Rows from block 10 of the encoder of a small image VAE, named by matrix and row number. Rows with one number belong to one neuron. Each number is 200 + 20 x the weight over its row's rms, rounded and kept within 0 to 999. All counts start at 0.
Before each neuron's rows are labels from the 100 images, of 14976, where the neuron reaches its highest value: "responds to" is what is common among them. Only what is clearly more common there than usual is listed. The data: microscope photos of single blood and bone marrow cells. In brackets: how many of the 100, against the usual share in percent.
# fc1: MLP up (encoder.blocks.10.mlp.fc1.weight, 512x128), inputs 0-127
# fc2: MLP down (encoder.blocks.10.mlp.fc2.weight, 128x512, transposed), outputs 0-127

responds to: cell type: segmented neutrophil (41 vs 20)
fc1.305,217,185,228,210,192,192,214,197,185,229,209,192,178,201,206,172,218,189,195,225,178,195,178,213,188,237,229,205,186,211,218,187,243,167,198,162,238,204,197,208,194,229,186,195,200,229,231,217,232,240,198,180,187,217,175,171,201,206,181,198,166,198,172,212,182,160,172,189,174,207,209,223,219,244,195,177,221,182,199,200,220,185,221,170,177,208,201,238,208,230,205,208,158,191,198,171,180,185,218,210,220,196,196,188,206,183,197,203,185,173,216,239,167,189,222,201,172,203,198,196,195,211,204,205,173,233,221,206
fc2.305,229,239,183,184,186,193,195,168,181,208,194,175,185,239,214,175,220,223,187,200,239,189,220,202,217,195,176,158,218,204,187,181,213,224,222,218,204,180,206,220,195,227,158,217,190,230,189,189,214,186,212,219,209,191,224,192,173,180,190,231,226,216,190,186,211,215,221,208,229,196,199,178,169,177,196,206,186,183,193,208,195,202,193,186,225,223,238,185,180,181,180,197,193,239,239,222,204,209,224,169,203,174,213,217,192,184,187,204,260,207,188,186,178,178,196,162,186,190,200,215,225,202,196,212,233,205,182,177

responds to: cell type: segmented neutrophil (41 vs 20)
fc1.121,202,189,200,187,228,200,174,187,210,204,205,193,216,204,227,197,189,178,223,219,183,233,185,198,186,209,194,174,172,225,193,211,194,186,216,232,245,222,211,206,229,225,242,194,168,179,222,190,173,208,163,200,192,180,209,204,190,176,222,194,160,206,214,207,214,218,189,153,159,178,204,207,173,192,201,220,193,226,169,204,248,209,169,197,185,187,156,238,190,190,236,225,189,194,191,191,195,208,208,231,201,219,198,178,192,208,209,213,166,207,179,210,194,224,215,190,195,171,211,174,197,233,186,185,222,225,194,197
fc2.121,213,213,223,182,183,206,233,194,230,223,216,197,170,203,155,240,181,211,178,177,227,170,212,227,224,176,179,202,200,204,177,213,213,153,206,209,224,186,209,216,204,209,180,203,206,211,180,198,160,176,202,190,237,188,206,212,240,207,214,216,188,211,247,210,194,185,190,186,172,195,217,203,167,226,167,227,197,193,217,177,144,215,208,224,197,200,201,212,210,185,183,188,194,202,171,171,204,196,182,181,171,192,213,201,214,195,203,202,186,176,230,227,198,190,196,219,196,238,163,185,195,226,218,201,178,216,187,192

responds to: cell type: promyelocyte (31 vs 6.4)
fc1.337,208,203,164,187,185,205,213,202,231,193,183,199,212,224,226,210,224,196,180,210,190,208,179,202,192,203,189,175,201,210,173,161,190,184,212,232,227,222,209,183,193,201,240,196,206,197,206,201,203,200,186,212,202,205,201,214,183,172,193,215,183,183,174,204,173,242,207,174,198,219,237,168,184,181,183,207,210,183,188,197,222,244,181,207,174,208,251,203,162,209,219,199,205,190,200,175,170,185,215,199,184,157,208,207,204,205,191,212,187,210,218,237,210,238,218,156,218,210,249,184,183,190,190,208,145,211,226,202
fc2.337,219,212,196,211,206,191,203,191,180,204,187,180,203,172,218,185,217,215,206,184,212,211,224,216,237,209,215,210,203,219,223,215,216,184,190,180,228,193,183,225,236,209,201,196,173,218,194,182,224,227,210,208,173,211,236,158,190,230,171,202,185,184,179,206,178,219,213,193,183,185,190,163,219,178,179,193,192,184,203,174,190,163,232,183,195,234,233,184,171,184,168,205,206,205,184,188,175,210,191,191,166,196,189,191,157,200,167,182,168,216,216,238,209,172,169,188,178,205,214,177,172,175,195,205,238,213,236,196

responds to: cell type: erythroblast (33 vs 14.3)
fc1.266,206,174,190,217,168,198,194,204,173,226,144,208,235,169,211,198,213,203,164,162,190,196,225,196,216,210,192,195,194,190,199,174,241,213,210,219,196,206,195,177,207,187,204,220,216,172,175,211,206,224,225,193,194,192,253,179,204,190,211,204,185,234,202,222,179,228,215,188,191,187,216,221,229,188,218,167,186,197,182,205,178,156,223,223,187,194,213,213,188,208,214,228,209,206,208,209,207,174,179,202,181,209,265,221,207,210,220,207,190,162,203,204,195,173,182,196,188,217,174,195,189,217,230,179,182,174,213,177
fc2.266,196,212,209,219,210,219,190,232,187,206,234,191,195,211,205,193,190,212,210,183,202,200,179,214,178,205,167,224,199,177,212,168,174,224,235,180,178,235,174,184,205,193,174,179,179,199,206,204,204,198,188,203,176,195,142,217,219,169,169,249,200,186,208,232,196,168,226,235,174,220,179,217,193,217,202,219,225,232,199,200,214,235,172,200,204,164,209,184,247,230,190,213,217,191,220,176,175,204,186,208,233,186,171,213,223,191,207,189,200,182,225,213,202,217,184,189,216,220,202,213,179,204,203,227,184,183,225,195

responds to: cell type: lymphocyte (37 vs 15.3)
fc1.381,193,159,207,203,185,181,229,190,176,172,200,176,226,202,177,216,197,202,230,206,192,200,208,167,207,222,176,179,211,241,181,172,181,203,187,205,194,206,208,209,219,177,204,212,165,225,158,183,243,195,218,207,188,200,208,208,171,206,215,193,224,182,228,186,231,210,226,177,246,201,213,169,198,204,209,178,174,199,244,194,180,190,211,193,162,184,204,192,216,186,199,209,199,259,204,196,235,203,179,186,238,202,197,203,204,202,235,237,173,177,182,197,204,212,214,188,198,189,210,206,191,223,229,184,207,211,190,168
fc2.381,197,248,213,163,194,229,198,208,220,215,197,180,149,160,217,215,168,200,202,215,209,203,186,234,165,188,224,210,219,185,181,222,218,185,188,167,245,161,222,197,189,212,207,208,221,215,204,191,194,181,200,219,190,188,214,136,190,196,194,190,195,212,177,171,197,177,199,177,198,188,195,188,217,230,195,223,236,178,147,214,222,179,209,201,208,203,219,188,182,228,201,179,192,176,243,180,227,195,217,193,185,219,202,176,194,200,203,192,203,245,187,182,189,199,202,207,211,210,196,202,193,191,207,192,203,184,221,211

responds to: cell type: promyelocyte (25 vs 6.4)
fc1.355,199,198,175,207,194,218,176,157,227,176,201,156,234,204,186,188,224,176,176,215,184,221,207,186,191,154,211,225,229,207,154,232,216,220,191,234,225,172,190,184,203,215,173,181,224,210,210,210,196,228,205,215,225,167,191,195,209,180,197,214,184,220,191,186,189,201,206,205,170,232,201,222,213,188,204,186,213,204,222,167,181,216,205,214,199,240,203,188,198,189,195,222,215,221,210,166,207,193,224,202,193,216,215,195,184,201,215,222,218,214,210,236,207,199,199,195,186,209,225,159,204,198,139,233,197,197,201,232
fc2.355,184,167,193,189,199,220,235,202,191,218,234,170,225,220,170,177,185,228,227,169,205,189,209,224,221,234,206,204,231,223,205,177,200,169,185,197,193,217,192,172,195,200,167,170,214,215,228,211,219,214,187,194,181,237,204,217,210,190,218,203,173,205,190,190,229,177,194,227,182,186,228,220,186,175,182,176,172,184,194,205,210,201,180,165,220,194,175,229,208,218,215,186,215,173,192,205,162,179,209,200,176,198,200,183,230,176,181,175,204,174,203,225,197,208,188,233,230,229,227,184,211,178,176,213,185,178,183,174

responds to: smear: peripheral blood (90 vs 16.2)
fc1.219,217,201,186,185,195,236,197,199,181,190,207,213,202,181,173,165,194,224,181,207,179,221,213,211,179,191,202,210,206,225,227,160,197,180,206,191,186,210,207,155,221,212,230,195,190,178,205,232,216,229,225,186,198,198,219,173,206,212,214,170,180,219,216,193,166,177,206,203,209,198,172,193,228,209,197,216,178,185,198,185,237,223,195,195,196,215,207,162,212,171,166,181,169,201,202,205,182,232,191,168,164,220,226,156,234,192,222,187,168,213,203,194,224,203,170,206,176,216,214,222,219,193,231,188,221,204,246,205
fc2.219,206,217,196,214,187,217,200,219,189,188,241,167,173,182,209,214,234,196,182,180,174,206,177,216,199,228,191,222,193,207,242,177,193,174,235,206,169,193,221,182,211,183,174,188,201,185,193,205,176,184,205,230,208,184,207,222,199,208,164,237,184,174,192,171,229,170,192,174,183,208,211,184,189,224,174,198,176,179,229,187,172,204,203,201,223,234,231,207,216,174,202,195,224,232,184,209,178,182,218,227,235,219,178,200,187,177,239,231,195,212,172,198,215,178,206,173,195,203,235,207,206,172,175,194,205,180,187,202

responds to: smear: peripheral blood (57 vs 16.2)
fc1.306,169,213,216,207,189,217,188,173,190,223,194,166,184,240,164,211,196,221,198,178,192,198,211,210,201,194,204,208,215,193,186,197,187,169,204,216,180,209,221,178,151,233,161,166,172,207,230,191,176,218,209,206,199,203,170,183,186,182,192,187,201,205,227,193,226,165,226,201,194,222,183,217,248,239,220,204,215,232,198,193,214,200,219,214,198,155,194,209,166,200,168,221,194,198,227,219,191,172,219,220,199,227,233,180,195,180,195,190,201,212,168,200,228,187,209,226,217,164,189,198,213,188,196,212,183,202,219,228
fc2.306,207,179,203,178,228,198,188,228,204,163,222,212,220,194,217,208,179,210,213,212,218,204,216,182,199,225,197,230,219,220,228,228,214,173,205,232,233,187,190,203,186,220,228,218,182,221,195,191,187,217,166,193,170,221,218,230,236,191,169,225,223,199,218,209,188,231,188,209,185,207,184,179,173,216,211,206,226,188,214,217,238,185,236,171,222,174,229,179,232,182,197,173,196,206,199,213,223,232,187,167,186,211,194,180,218,213,184,174,221,212,186,224,229,170,184,182,196,212,197,189,221,179,222,220,228,193,169,186

responds to: cell type: lymphocyte (36 vs 15.3)
fc1.57,238,247,169,214,203,194,180,221,229,185,206,194,212,216,171,227,198,213,184,207,194,191,203,210,185,232,185,202,176,211,174,228,195,202,219,190,220,198,162,196,200,194,229,176,192,221,200,184,197,200,172,201,203,162,230,211,205,206,223,228,183,203,200,202,205,233,203,192,207,188,238,165,174,208,199,219,177,195,214,178,223,178,190,203,221,167,156,182,167,215,182,203,197,198,243,188,203,194,204,196,220,218,171,206,173,222,222,182,187,219,212,198,183,195,230,214,213,211,207,195,213,221,184,141,194,233,159,179
fc2.57,191,205,194,211,158,209,182,153,180,252,202,218,214,210,217,182,209,218,223,196,184,179,212,160,203,177,197,190,232,206,186,206,184,212,183,189,213,209,202,192,202,212,167,222,205,211,219,239,189,246,211,210,195,200,144,171,230,173,201,172,194,222,210,211,173,190,198,217,205,197,185,209,222,213,203,183,174,174,201,225,196,224,202,194,199,263,181,202,210,176,200,193,214,196,175,205,205,201,208,195,165,205,244,186,222,184,184,193,240,181,225,213,210,198,197,213,189,190,173,208,182,205,199,226,220,182,229,216

responds to: cell type: erythroblast (33 vs 14.3)
fc1.231,210,200,223,166,200,221,222,158,215,227,176,170,220,216,186,175,187,204,166,186,193,210,203,220,171,174,220,193,210,212,177,177,212,188,212,176,168,220,196,185,173,193,201,232,191,207,207,221,199,180,259,172,200,191,225,185,207,204,219,203,211,172,194,179,183,217,217,240,177,178,183,214,240,212,180,187,208,190,200,219,240,198,173,187,181,189,170,208,205,178,196,187,227,206,171,180,185,174,210,199,225,211,190,168,205,211,221,204,211,199,185,218,158,192,203,188,255,215,212,189,168,228,203,192,208,214,206,211
fc2.231,220,228,190,223,234,197,195,204,167,226,208,221,217,181,189,237,204,193,205,225,238,199,187,179,225,230,226,193,212,182,233,205,177,209,225,201,197,221,220,172,219,226,163,207,167,231,179,189,194,209,174,211,225,207,173,232,230,168,191,182,197,203,209,224,203,198,204,195,165,198,216,185,227,190,222,222,185,187,200,184,180,184,185,194,228,216,201,196,236,235,231,172,183,212,218,187,202,176,184,193,206,207,200,190,175,203,179,186,179,201,190,217,183,224,196,168,169,192,200,214,227,229,185,169,232,172,219,219

responds to: cell type: blast (27 vs 6.1)
fc1.137,201,201,201,215,170,190,211,178,233,229,184,208,209,203,241,211,210,205,204,158,198,213,201,172,210,201,215,202,191,189,202,157,202,213,215,208,213,171,176,192,206,190,203,199,206,227,203,206,196,208,190,224,226,175,179,199,187,213,198,195,197,195,177,226,166,221,197,191,212,204,229,169,173,219,197,196,245,210,177,217,218,202,172,199,182,191,203,217,176,246,197,218,179,180,191,213,186,164,219,169,157,159,176,187,187,235,187,243,186,189,233,224,210,200,201,184,220,220,232,200,218,195,205,209,150,180,229,205
fc2.137,212,203,176,199,174,207,228,238,179,195,164,194,197,177,199,196,209,195,178,200,203,172,214,188,195,231,179,181,179,206,176,228,197,206,204,220,189,252,194,189,177,219,218,231,196,175,183,229,184,200,167,166,180,229,226,158,213,208,162,187,199,198,201,193,174,218,186,181,231,176,181,186,227,192,195,231,188,204,183,203,189,178,212,175,178,174,172,182,217,189,208,201,178,203,171,223,215,208,162,232,169,179,178,205,173,192,205,223,214,169,217,207,211,211,209,214,169,234,182,202,195,193,169,203,218,220,205,201

responds to: cell type: segmented neutrophil (43 vs 20)
fc1.412,219,198,164,196,237,206,192,210,188,220,163,204,211,207,181,258,195,196,226,198,213,202,209,187,201,209,193,178,211,194,211,195,167,176,192,229,205,246,199,201,219,188,253,197,193,175,209,200,205,216,189,195,225,204,184,195,215,182,197,219,201,167,210,196,202,194,192,214,194,189,193,232,151,194,182,208,227,180,176,180,237,193,201,228,194,204,208,219,205,211,194,200,199,159,199,202,202,206,222,217,233,206,207,198,223,210,213,198,165,204,132,189,206,201,170,200,189,212,191,148,164,219,169,179,195,228,212,200
fc2.412,221,221,193,226,177,188,221,171,196,202,195,194,204,178,166,210,195,229,176,208,232,182,220,235,198,184,172,193,223,221,173,199,198,193,205,215,207,219,188,221,219,182,170,211,198,200,200,202,193,144,191,188,183,199,183,231,199,201,225,187,179,219,190,221,241,241,187,159,180,196,217,184,218,208,174,181,204,186,208,205,186,202,193,239,207,191,206,201,193,176,200,169,218,214,190,183,193,202,158,188,178,184,208,237,182,206,174,180,177,180,256,219,204,229,214,190,199,198,196,213,215,231,234,212,225,231,197,174

responds to: cell type: lymphocyte (34 vs 15.3)
fc1.166,186,209,214,171,216,202,184,209,192,163,219,192,176,207,204,190,204,203,220,201,188,196,164,188,184,189,201,207,210,174,256,244,166,216,194,208,183,191,220,211,203,202,204,185,206,196,168,183,219,235,189,163,207,215,177,206,194,180,173,217,217,176,205,219,194,163,230,257,215,220,184,183,179,187,183,199,200,194,226,181,219,214,181,243,185,207,181,222,208,206,195,190,201,197,172,207,197,211,202,161,217,223,210,200,195,180,227,232,203,216,205,171,228,184,224,224,196,205,215,207,197,215,149,206,167,188,162,212
fc2.166,211,173,196,219,218,206,191,201,229,220,198,179,194,224,203,209,198,208,200,193,214,185,181,175,170,230,198,188,194,197,183,173,223,198,230,193,216,212,186,194,173,220,185,210,202,176,211,196,170,207,199,206,178,189,213,163,195,205,210,196,215,198,190,170,171,207,184,152,175,186,201,250,220,179,214,220,181,189,208,192,206,238,157,170,211,207,211,182,209,202,221,224,177,152,217,205,202,207,195,255,188,197,193,221,234,204,176,191,226,174,192,224,158,218,211,203,229,205,176,203,229,185,215,198,223,200,253,203

responds to: cell type: lymphocyte (40 vs 15.3)
fc1.6,211,155,246,196,180,186,174,180,244,197,201,181,222,183,215,198,192,207,189,209,183,198,171,212,174,181,196,193,173,209,229,203,191,220,211,167,223,192,163,189,188,203,225,185,176,214,219,213,180,211,185,218,181,202,189,209,215,175,201,183,184,234,201,213,176,180,187,185,149,201,182,196,240,226,183,176,217,235,211,190,214,204,237,188,200,201,188,203,218,217,251,197,182,240,240,187,204,205,209,195,217,205,198,190,215,193,201,183,215,206,211,210,140,205,198,218,209,212,215,210,206,169,180,219,190,224,176,206
fc2.6,190,218,190,202,213,220,187,202,173,197,222,200,185,206,196,169,193,182,184,181,198,196,202,187,204,169,230,173,217,216,217,201,205,176,198,228,186,169,235,199,176,223,185,171,200,209,209,203,235,184,226,203,227,190,228,214,219,212,192,201,222,172,218,209,196,215,172,222,213,214,242,199,144,149,236,228,170,185,212,199,190,205,182,211,194,198,179,219,219,158,183,164,200,218,182,219,194,219,224,246,193,198,196,195,228,217,199,186,207,190,198,152,232,189,185,180,197,213,168,188,189,190,195,185,216,191,168,202

responds to: smear: peripheral blood (38 vs 16.2)
fc1.52,200,222,221,155,226,181,231,198,179,196,207,219,192,215,207,187,218,187,190,225,215,206,218,179,214,191,199,221,197,198,183,153,192,202,234,171,196,195,159,222,181,186,180,198,194,185,179,189,185,201,194,203,186,204,212,209,203,200,215,175,220,183,212,195,169,231,198,208,207,217,181,215,204,199,190,230,213,235,152,221,171,202,206,186,230,194,192,174,202,217,169,212,200,231,236,201,194,213,192,182,190,227,201,211,211,233,224,159,178,215,202,223,170,225,162,205,186,195,202,162,152,210,216,159,198,204,215,166
fc2.52,188,221,197,163,184,225,214,211,220,206,177,218,209,195,177,216,162,173,230,223,168,185,213,216,211,170,164,169,214,170,172,229,172,233,228,218,220,178,212,213,228,173,199,207,203,199,205,215,224,226,194,207,162,224,215,178,208,216,206,203,195,213,210,205,230,165,228,187,193,168,214,182,212,189,218,234,223,164,207,199,220,204,184,176,198,206,179,218,181,210,208,193,198,180,227,181,225,228,170,188,203,177,202,208,195,180,218,209,210,195,190,211,217,222,213,170,188,206,175,203,226,170,206,200,186,170,174,235

responds to: cell type: promyelocyte (28 vs 6.4)
fc1.17,189,197,191,194,184,228,215,192,215,211,167,209,208,205,217,234,191,228,184,202,204,239,180,179,189,207,171,215,187,178,198,165,196,194,174,186,202,230,213,166,186,208,216,176,209,186,169,194,230,193,148,228,212,194,199,225,196,199,212,211,206,194,185,215,177,220,183,180,233,212,238,193,189,216,171,184,234,194,224,190,213,223,189,224,192,184,253,214,178,192,209,213,190,176,200,176,220,202,208,164,218,190,223,209,218,199,186,227,235,222,218,212,215,216,211,173,220,193,215,221,196,141,202,209,161,189,190,199
fc2.17,162,182,217,193,177,217,192,226,178,180,201,192,212,172,173,224,195,172,199,173,213,225,230,224,196,225,222,216,190,209,230,222,229,181,193,192,212,206,197,205,191,233,232,211,200,194,232,168,231,174,209,186,185,173,232,182,210,206,168,172,216,229,210,176,226,219,203,190,194,212,215,173,210,188,176,231,188,220,175,233,222,202,221,184,216,224,226,205,190,232,197,175,201,168,170,200,189,232,183,184,199,214,171,206,215,187,193,189,212,178,206,183,187,210,216,209,168,195,179,166,190,193,182,176,234,223,176,190

responds to: cell type: erythroblast (33 vs 14.3)
fc1.411,208,208,178,205,211,180,204,165,202,170,231,189,186,204,221,196,245,159,174,210,196,223,190,212,229,218,164,251,208,213,216,174,182,187,217,198,225,204,207,210,179,192,195,219,174,225,204,183,190,218,186,230,192,182,188,221,187,169,193,152,178,173,250,191,200,195,173,190,197,204,206,194,208,218,215,230,183,221,159,196,187,168,158,222,208,184,225,194,162,207,178,182,225,221,219,198,209,209,189,236,227,219,201,192,191,219,198,204,204,234,167,208,177,208,185,194,218,203,210,190,182,183,217,202,200,195,204,209
fc2.411,211,192,189,212,177,230,175,222,208,210,197,199,219,231,214,224,187,230,211,179,184,189,192,214,193,191,226,148,196,179,198,240,204,207,197,204,222,206,201,192,197,201,218,165,204,199,196,220,181,202,188,173,194,229,221,228,186,207,197,239,226,219,170,194,197,195,254,187,208,185,220,211,188,172,203,173,168,208,228,187,174,208,210,147,170,209,223,200,218,188,210,222,205,191,223,228,204,213,195,178,164,195,212,197,219,172,193,191,199,163,184,208,220,201,240,179,177,203,196,215,249,237,190,194,177,195,197,218

responds to: cell type: erythroblast (32 vs 14.3)
fc1.136,196,203,206,203,186,190,212,232,242,231,198,218,213,204,226,213,192,172,203,166,222,210,188,232,195,229,240,189,177,208,218,213,181,186,197,237,223,199,207,232,239,198,203,196,215,234,248,207,166,205,233,207,186,196,204,214,211,191,198,187,193,227,207,201,197,235,201,175,211,198,179,208,214,173,199,198,211,224,182,225,222,181,167,185,162,186,181,166,233,226,176,215,177,189,191,182,183,196,207,225,209,221,189,174,193,201,199,197,197,231,209,206,190,161,180,180,177,153,189,185,220,187,206,209,166,220,216,192
fc2.136,226,183,216,168,177,198,186,189,176,209,220,222,222,176,219,206,233,185,212,187,181,225,209,228,180,188,217,233,195,214,186,219,222,233,199,191,206,176,195,219,168,209,188,214,203,182,166,203,211,195,203,218,196,204,173,234,232,225,213,175,229,202,171,212,173,221,184,189,227,219,215,194,194,225,190,175,220,215,173,179,172,181,197,172,171,200,224,198,212,203,196,212,231,169,165,169,187,187,235,186,224,189,205,172,206,221,213,214,212,215,168,226,206,194,182,165,202,221,185,175,230,221,217,192,208,169,168,211

responds to: cell type: erythroblast (32 vs 14.3)
fc1.416,222,163,223,189,211,206,221,218,234,189,222,210,198,193,204,210,187,185,206,177,187,236,171,210,195,191,191,182,151,233,190,198,174,206,235,200,210,178,212,234,236,185,194,220,156,190,232,195,180,209,212,221,215,187,227,235,206,185,216,176,186,192,209,202,188,201,188,149,188,209,190,185,208,198,211,216,195,213,202,208,181,190,155,207,205,169,165,233,226,203,221,209,204,192,192,204,183,238,205,198,199,190,207,168,183,228,216,226,191,218,179,223,179,208,188,197,158,173,207,178,231,210,192,172,182,204,224,217
fc2.416,211,171,191,189,222,213,188,191,211,196,171,164,200,232,222,212,235,197,197,226,178,163,176,223,227,185,217,216,219,201,221,206,209,203,169,171,190,223,236,180,201,194,197,222,242,184,192,221,190,192,218,175,202,211,172,176,208,176,201,204,175,200,172,222,213,210,188,223,177,186,176,206,167,184,221,220,192,194,227,211,225,214,213,176,172,215,173,239,202,206,193,212,225,197,222,178,191,179,185,195,222,226,165,195,186,167,207,176,201,180,224,202,174,182,191,178,172,222,188,200,210,176,214,229,239,172,188,217