config.toml
encoder_arch = "resmlp"
dataset = "microscope photos of single blood and bone marrow cells"
train_examples = 48542
translate = 0.06
encoder_activation = "squared_relu"
encoder_parallel_block = false
encoder_layers = 12
decoder_widths = [48, 96, 144, 192]
decoder_attention = true
residual_init = "none"
optimizer = "muon"
momentum = 0.9
orthogonalizer = "newton_schulz_5"
Rows from block 6 of the decoder of a small image VAE, named by matrix and row number. Rows with one number belong to one channel. Each number is 128 + 24 x the weight over its row's rms, rounded and kept within 0 to 255. All counts start at 0. Numbers have three digits each. After the name is the row's rms in percent of the matrix's.
After each channel's rows are labels from the 100 images, of 14976, where the channel reaches its highest value: "strongest on" is what is common among them; "colour at peak" is the nearest of a few named colours to the mean colour under the peak. Only what is clearly more common there than usual is listed. The data: microscope photos of single blood and bone marrow cells. In brackets: how many of the 100, against the usual share in percent.
# convs0: first 3x3 conv (decoder.decb.1.0.convs.0.weight, 96x96x3x3, each kernel summed), inputs 0-47
# convs1: second 3x3 conv (decoder.decb.1.0.convs.1.weight, 96x96x3x3, transposed, each kernel summed), outputs 0-47

convs0.84 084:129134102153118110105151113164115149125121143103127162106119136122100111137125114105091092129136165131140119124113103128175114163148117107160140
convs1.84 087:111066104146115066078130143139083143133116147139141141133119134149151130153143082139166157089126103137137136117123173123089126154114077127132139
strongest on: smear: peripheral blood (55 vs 16.2); cell type: segmented neutrophil (41 vs 20)
colour at peak: white (95 vs 25)

convs0.38 115:152143154093127131111105165147090093190146132153157153119076120129122150137115121148128129106158122154138144108125128113112124098152132126117056
convs1.38 107:142112147130146128123139127137153150106116133133131126126084120107128127141120094124114077129116124106139095149143126159161135216119130085199118
strongest on: smear: peripheral blood (39 vs 16.2)
colour at peak: black (35 vs 1.8); blue (33 vs 10.9)

convs0.0 093:166130144109106105136194099121117075135119144130132123106133119118115110129130130114122108112084122105130102136163093114131135112164110168122162
convs1.0 085:116131109102164143163120171129111166115109138100150176175123126152142135130150154135169123139166118141166126088110146122112119178104141155147121
strongest on: smear: peripheral blood (61 vs 16.2)
colour at peak: pink (47 vs 21.3)

convs0.28 104:098101123179115116118116086140080114108140125125103140143110114155107095105132131136101129148073128120130142135138110165103097139115108156104129
convs1.28 107:154151177094062148140089144115147157103106129123135151070125134116154121137164128131141082178125114118147150154119099128152111116145133148164103
strongest on: smear: peripheral blood (85 vs 16.2); cell type: segmented neutrophil (62 vs 20)
colour at peak: pink (73 vs 21.3)

convs0.52 105:112092129073126134092099132137121153115148121116133124129144140087113108170140133153158153164155146135126145146134095096182118118112139149116093
convs1.52 093:086131083122102108115149113134104115135094115151122131123130138170138117116115149137105101097131135120148140068148087124087120153137131088094194
strongest on: cell type: lymphocyte (36 vs 15.3)
colour at peak: white (69 vs 25)

convs0.69 090:119125127081131108108129122117147111161103122095129142117157119167125161137112142115137098142091125153108128074126117155133093105155080127126132
convs1.69 102:136117109110100109110165146167066102117114123136155159159126143132159137119127129115197154112138118150130117133112140146116134131149155123108096
strongest on: smear: peripheral blood (82 vs 16.2); cell type: myeloblast (29 vs 1.9)
colour at peak: pink (83 vs 21.3)

convs0.43 093:166087115126145114149108146132156148118108112119149129135113121101098111098096114141153078132111123103152134159144140173147152163136153143105137
convs1.43 082:133145122140090161116177156119128113119145160121101095121123103139110113153119163136101150117107124148107142118150138146082127151091138117141129
strongest on: cell type: segmented neutrophil (90 vs 20); smear: peripheral blood (78 vs 16.2)
colour at peak: blue (65 vs 10.9)

convs0.64 106:137108113140139154133098121146158080118154108123108156164107115099109107105135078133106103095164095132134114112150147131134116150078123114087103
convs1.64 092:113154203132131126115107123091170135116171124106151145096121124129146141151069105114122062151104126097107127151164141124095125163129137101095128
strongest on: smear: peripheral blood (36 vs 16.2)
colour at peak: blue (58 vs 10.9)

convs0.42 130:118129151130118114108142122111119116098086108093120156137078126124095110128129109154125089123178141164170083129129141178105121162122139132134144
convs1.42 124:155134083107145128126114137119149115076156120141119131136110115110134138171125116139151164134180108109040131162096159100112100129191139129110138
strongest on: cell type: proerythroblast (36 vs 1.5)
colour at peak: blue (98 vs 10.9)

convs0.67 105:127108140099119138157085155109118126129115105085119144141121127085157136109123116111190111146195125123149161129106169167111132133097112142152134
convs1.67 106:138077123147126118149174129127126106135115107097134121178120160159162120154112173136147150114158160119133104106120168113128113143127069124108093
strongest on: cell type: proerythroblast (29 vs 1.5)
colour at peak: blue (49 vs 10.9)

convs0.46 080:079142160127119175123140120112081121106136145119117135088121126156164104141110114105104132137105149133131140101083085100087151133136133137130083
convs1.46 085:140160124128103114149125146133158140115073116123146132146111105116122111161162137138166125179147115152158141170144079095140117154155119134168129
strongest on: smear: peripheral blood (64 vs 16.2)
colour at peak: white (87 vs 25)

convs0.58 082:095146108115124114145173177120107144106123137179139104121155160140143099142111158126109089071128100106101053144140107139122125176149087147137132
convs1.58 103:114116148143103126137183127145084113124132097072160101175120122165176134149130116141136172127140149147134131110128158145137139123082087113121111
strongest on: smear: peripheral blood (66 vs 16.2)
colour at peak: purple (46 vs 18.6)

convs0.30 107:075120122128142079141135115116117134118103085119084180136107115127146142139117149131120077156125174129145110124114127141129124094125129113080102
convs1.30 130:128196083157121143120159119130167128080123084135179146103115116126124121148138106137149117140117122148113129152166159091125138135150138155129164
strongest on: smear: peripheral blood (47 vs 16.2)
colour at peak: pink (71 vs 21.3)

convs0.34 091:126145098109096160129117117161194153140152131113094153166144132146108109125123120118177139145116130119128159133080134137119193111070145137143099
convs1.34 075:142102145096073132176120128087158082152105157133113105121135129152133154169152120130171136121123134125149128108109167144114106113124124121091114
strongest on: smear: peripheral blood (68 vs 16.2)
colour at peak: pink (57 vs 21.3)

convs0.4 108:132102123100099151130130158098114123145131119132159123140087155083099130088128133137135138072141129136141153128120088115132105152165108129107151
convs1.4 103:152143150120148137168065143138100129158175120127137112135130088171132110180098113094134159146136149108116117123131153128138198129107134122173133
strongest on: smear: peripheral blood (87 vs 16.2); cell type: segmented neutrophil (55 vs 20)
colour at peak: blue (53 vs 10.9); purple (43 vs 18.6)

convs0.13 106:113087117085076165081099130112116096121123112134147155126128106140108097114126107091101106148133098090085109116088170114105147133111130139112133
convs1.13 118:115149109101112138150134129142166124111153085131117131153116179165150132163126144122087205140132180115118140139102121139116100085116108125113139
strongest on: smear: peripheral blood (89 vs 16.2)
colour at peak: pink (82 vs 21.3)

convs0.95 082:140111093147100099158162146110121154157107125094144133170141152166087178093115133128144118148115131112128125159078123111149135169111120145123177
convs1.95 087:113105132111159127121163133111095111115098152129074124122116142157137126088146110081161162155179172166139128133110153111126119125128129152157082
strongest on: smear: peripheral blood (50 vs 16.2)
colour at peak: white (89 vs 25)

convs0.45 109:139091160142145155133119096129139124184127127133128128154136092119149089127139133157122122129105109173105157117110137126146136069158121129142096
convs1.45 110:136146162099117117126119152129124126100118150134147166107136147106146130114107109083112130138153173097129106104126116090166147173117119079129133
strongest on: smear: peripheral blood (59 vs 16.2); cell type: lymphocyte (35 vs 15.3)
colour at peak: blue (48 vs 10.9)

convs0.88 102:096122132107119116119104105159084130145120171120146147168133114150135080144128119123158108108164122129159153119137104111155089121112159165108117
convs1.88 088:136126108105125123144131106149121108102132127095116112119107131117128128079101151152106128104176200073129135144097129091085173127133097140148115
strongest on: cell type: lymphocyte (37 vs 15.3)
colour at peak: blue (51 vs 10.9); black (42 vs 1.8)

convs0.77 106:100154128109086139152105111144151144084131145146133139159105097092141119108141143125122142128127145156160170190092110161107110085147139112145108
convs1.77 089:135155133118176112114066120146158116124057111155113140145093141135081142142161150145132133156134108114133089107117123118151114126133158112073180
strongest on: cell type: lymphocyte (38 vs 15.3)
colour at peak: blue (72 vs 10.9)

convs0.14 104:178138148166147128115124159108110137176092196101095126068117099136110113144105073096136141134110116146125126122096150128124176079086126110118088
convs1.14 116:170134094111118159122113136120129113143176124111153179169185138125144123116141114125164094145087145117116099139147141125201132121153128117150142
strongest on: smear: peripheral blood (54 vs 16.2)
colour at peak: pink (55 vs 21.3)

convs0.89 095:105112100125116170128094101162069096121119123110120156112104123158127106115117108128134146147108150167098150086102092147120149082111094171141139
convs1.89 079:153149157129128092147122141099132131153112107119146132145152109119139121128142150121105104123112122114173150178107128139184159133121118138123130
strongest on: cell type: segmented neutrophil (42 vs 20)
colour at peak: pink (45 vs 21.3)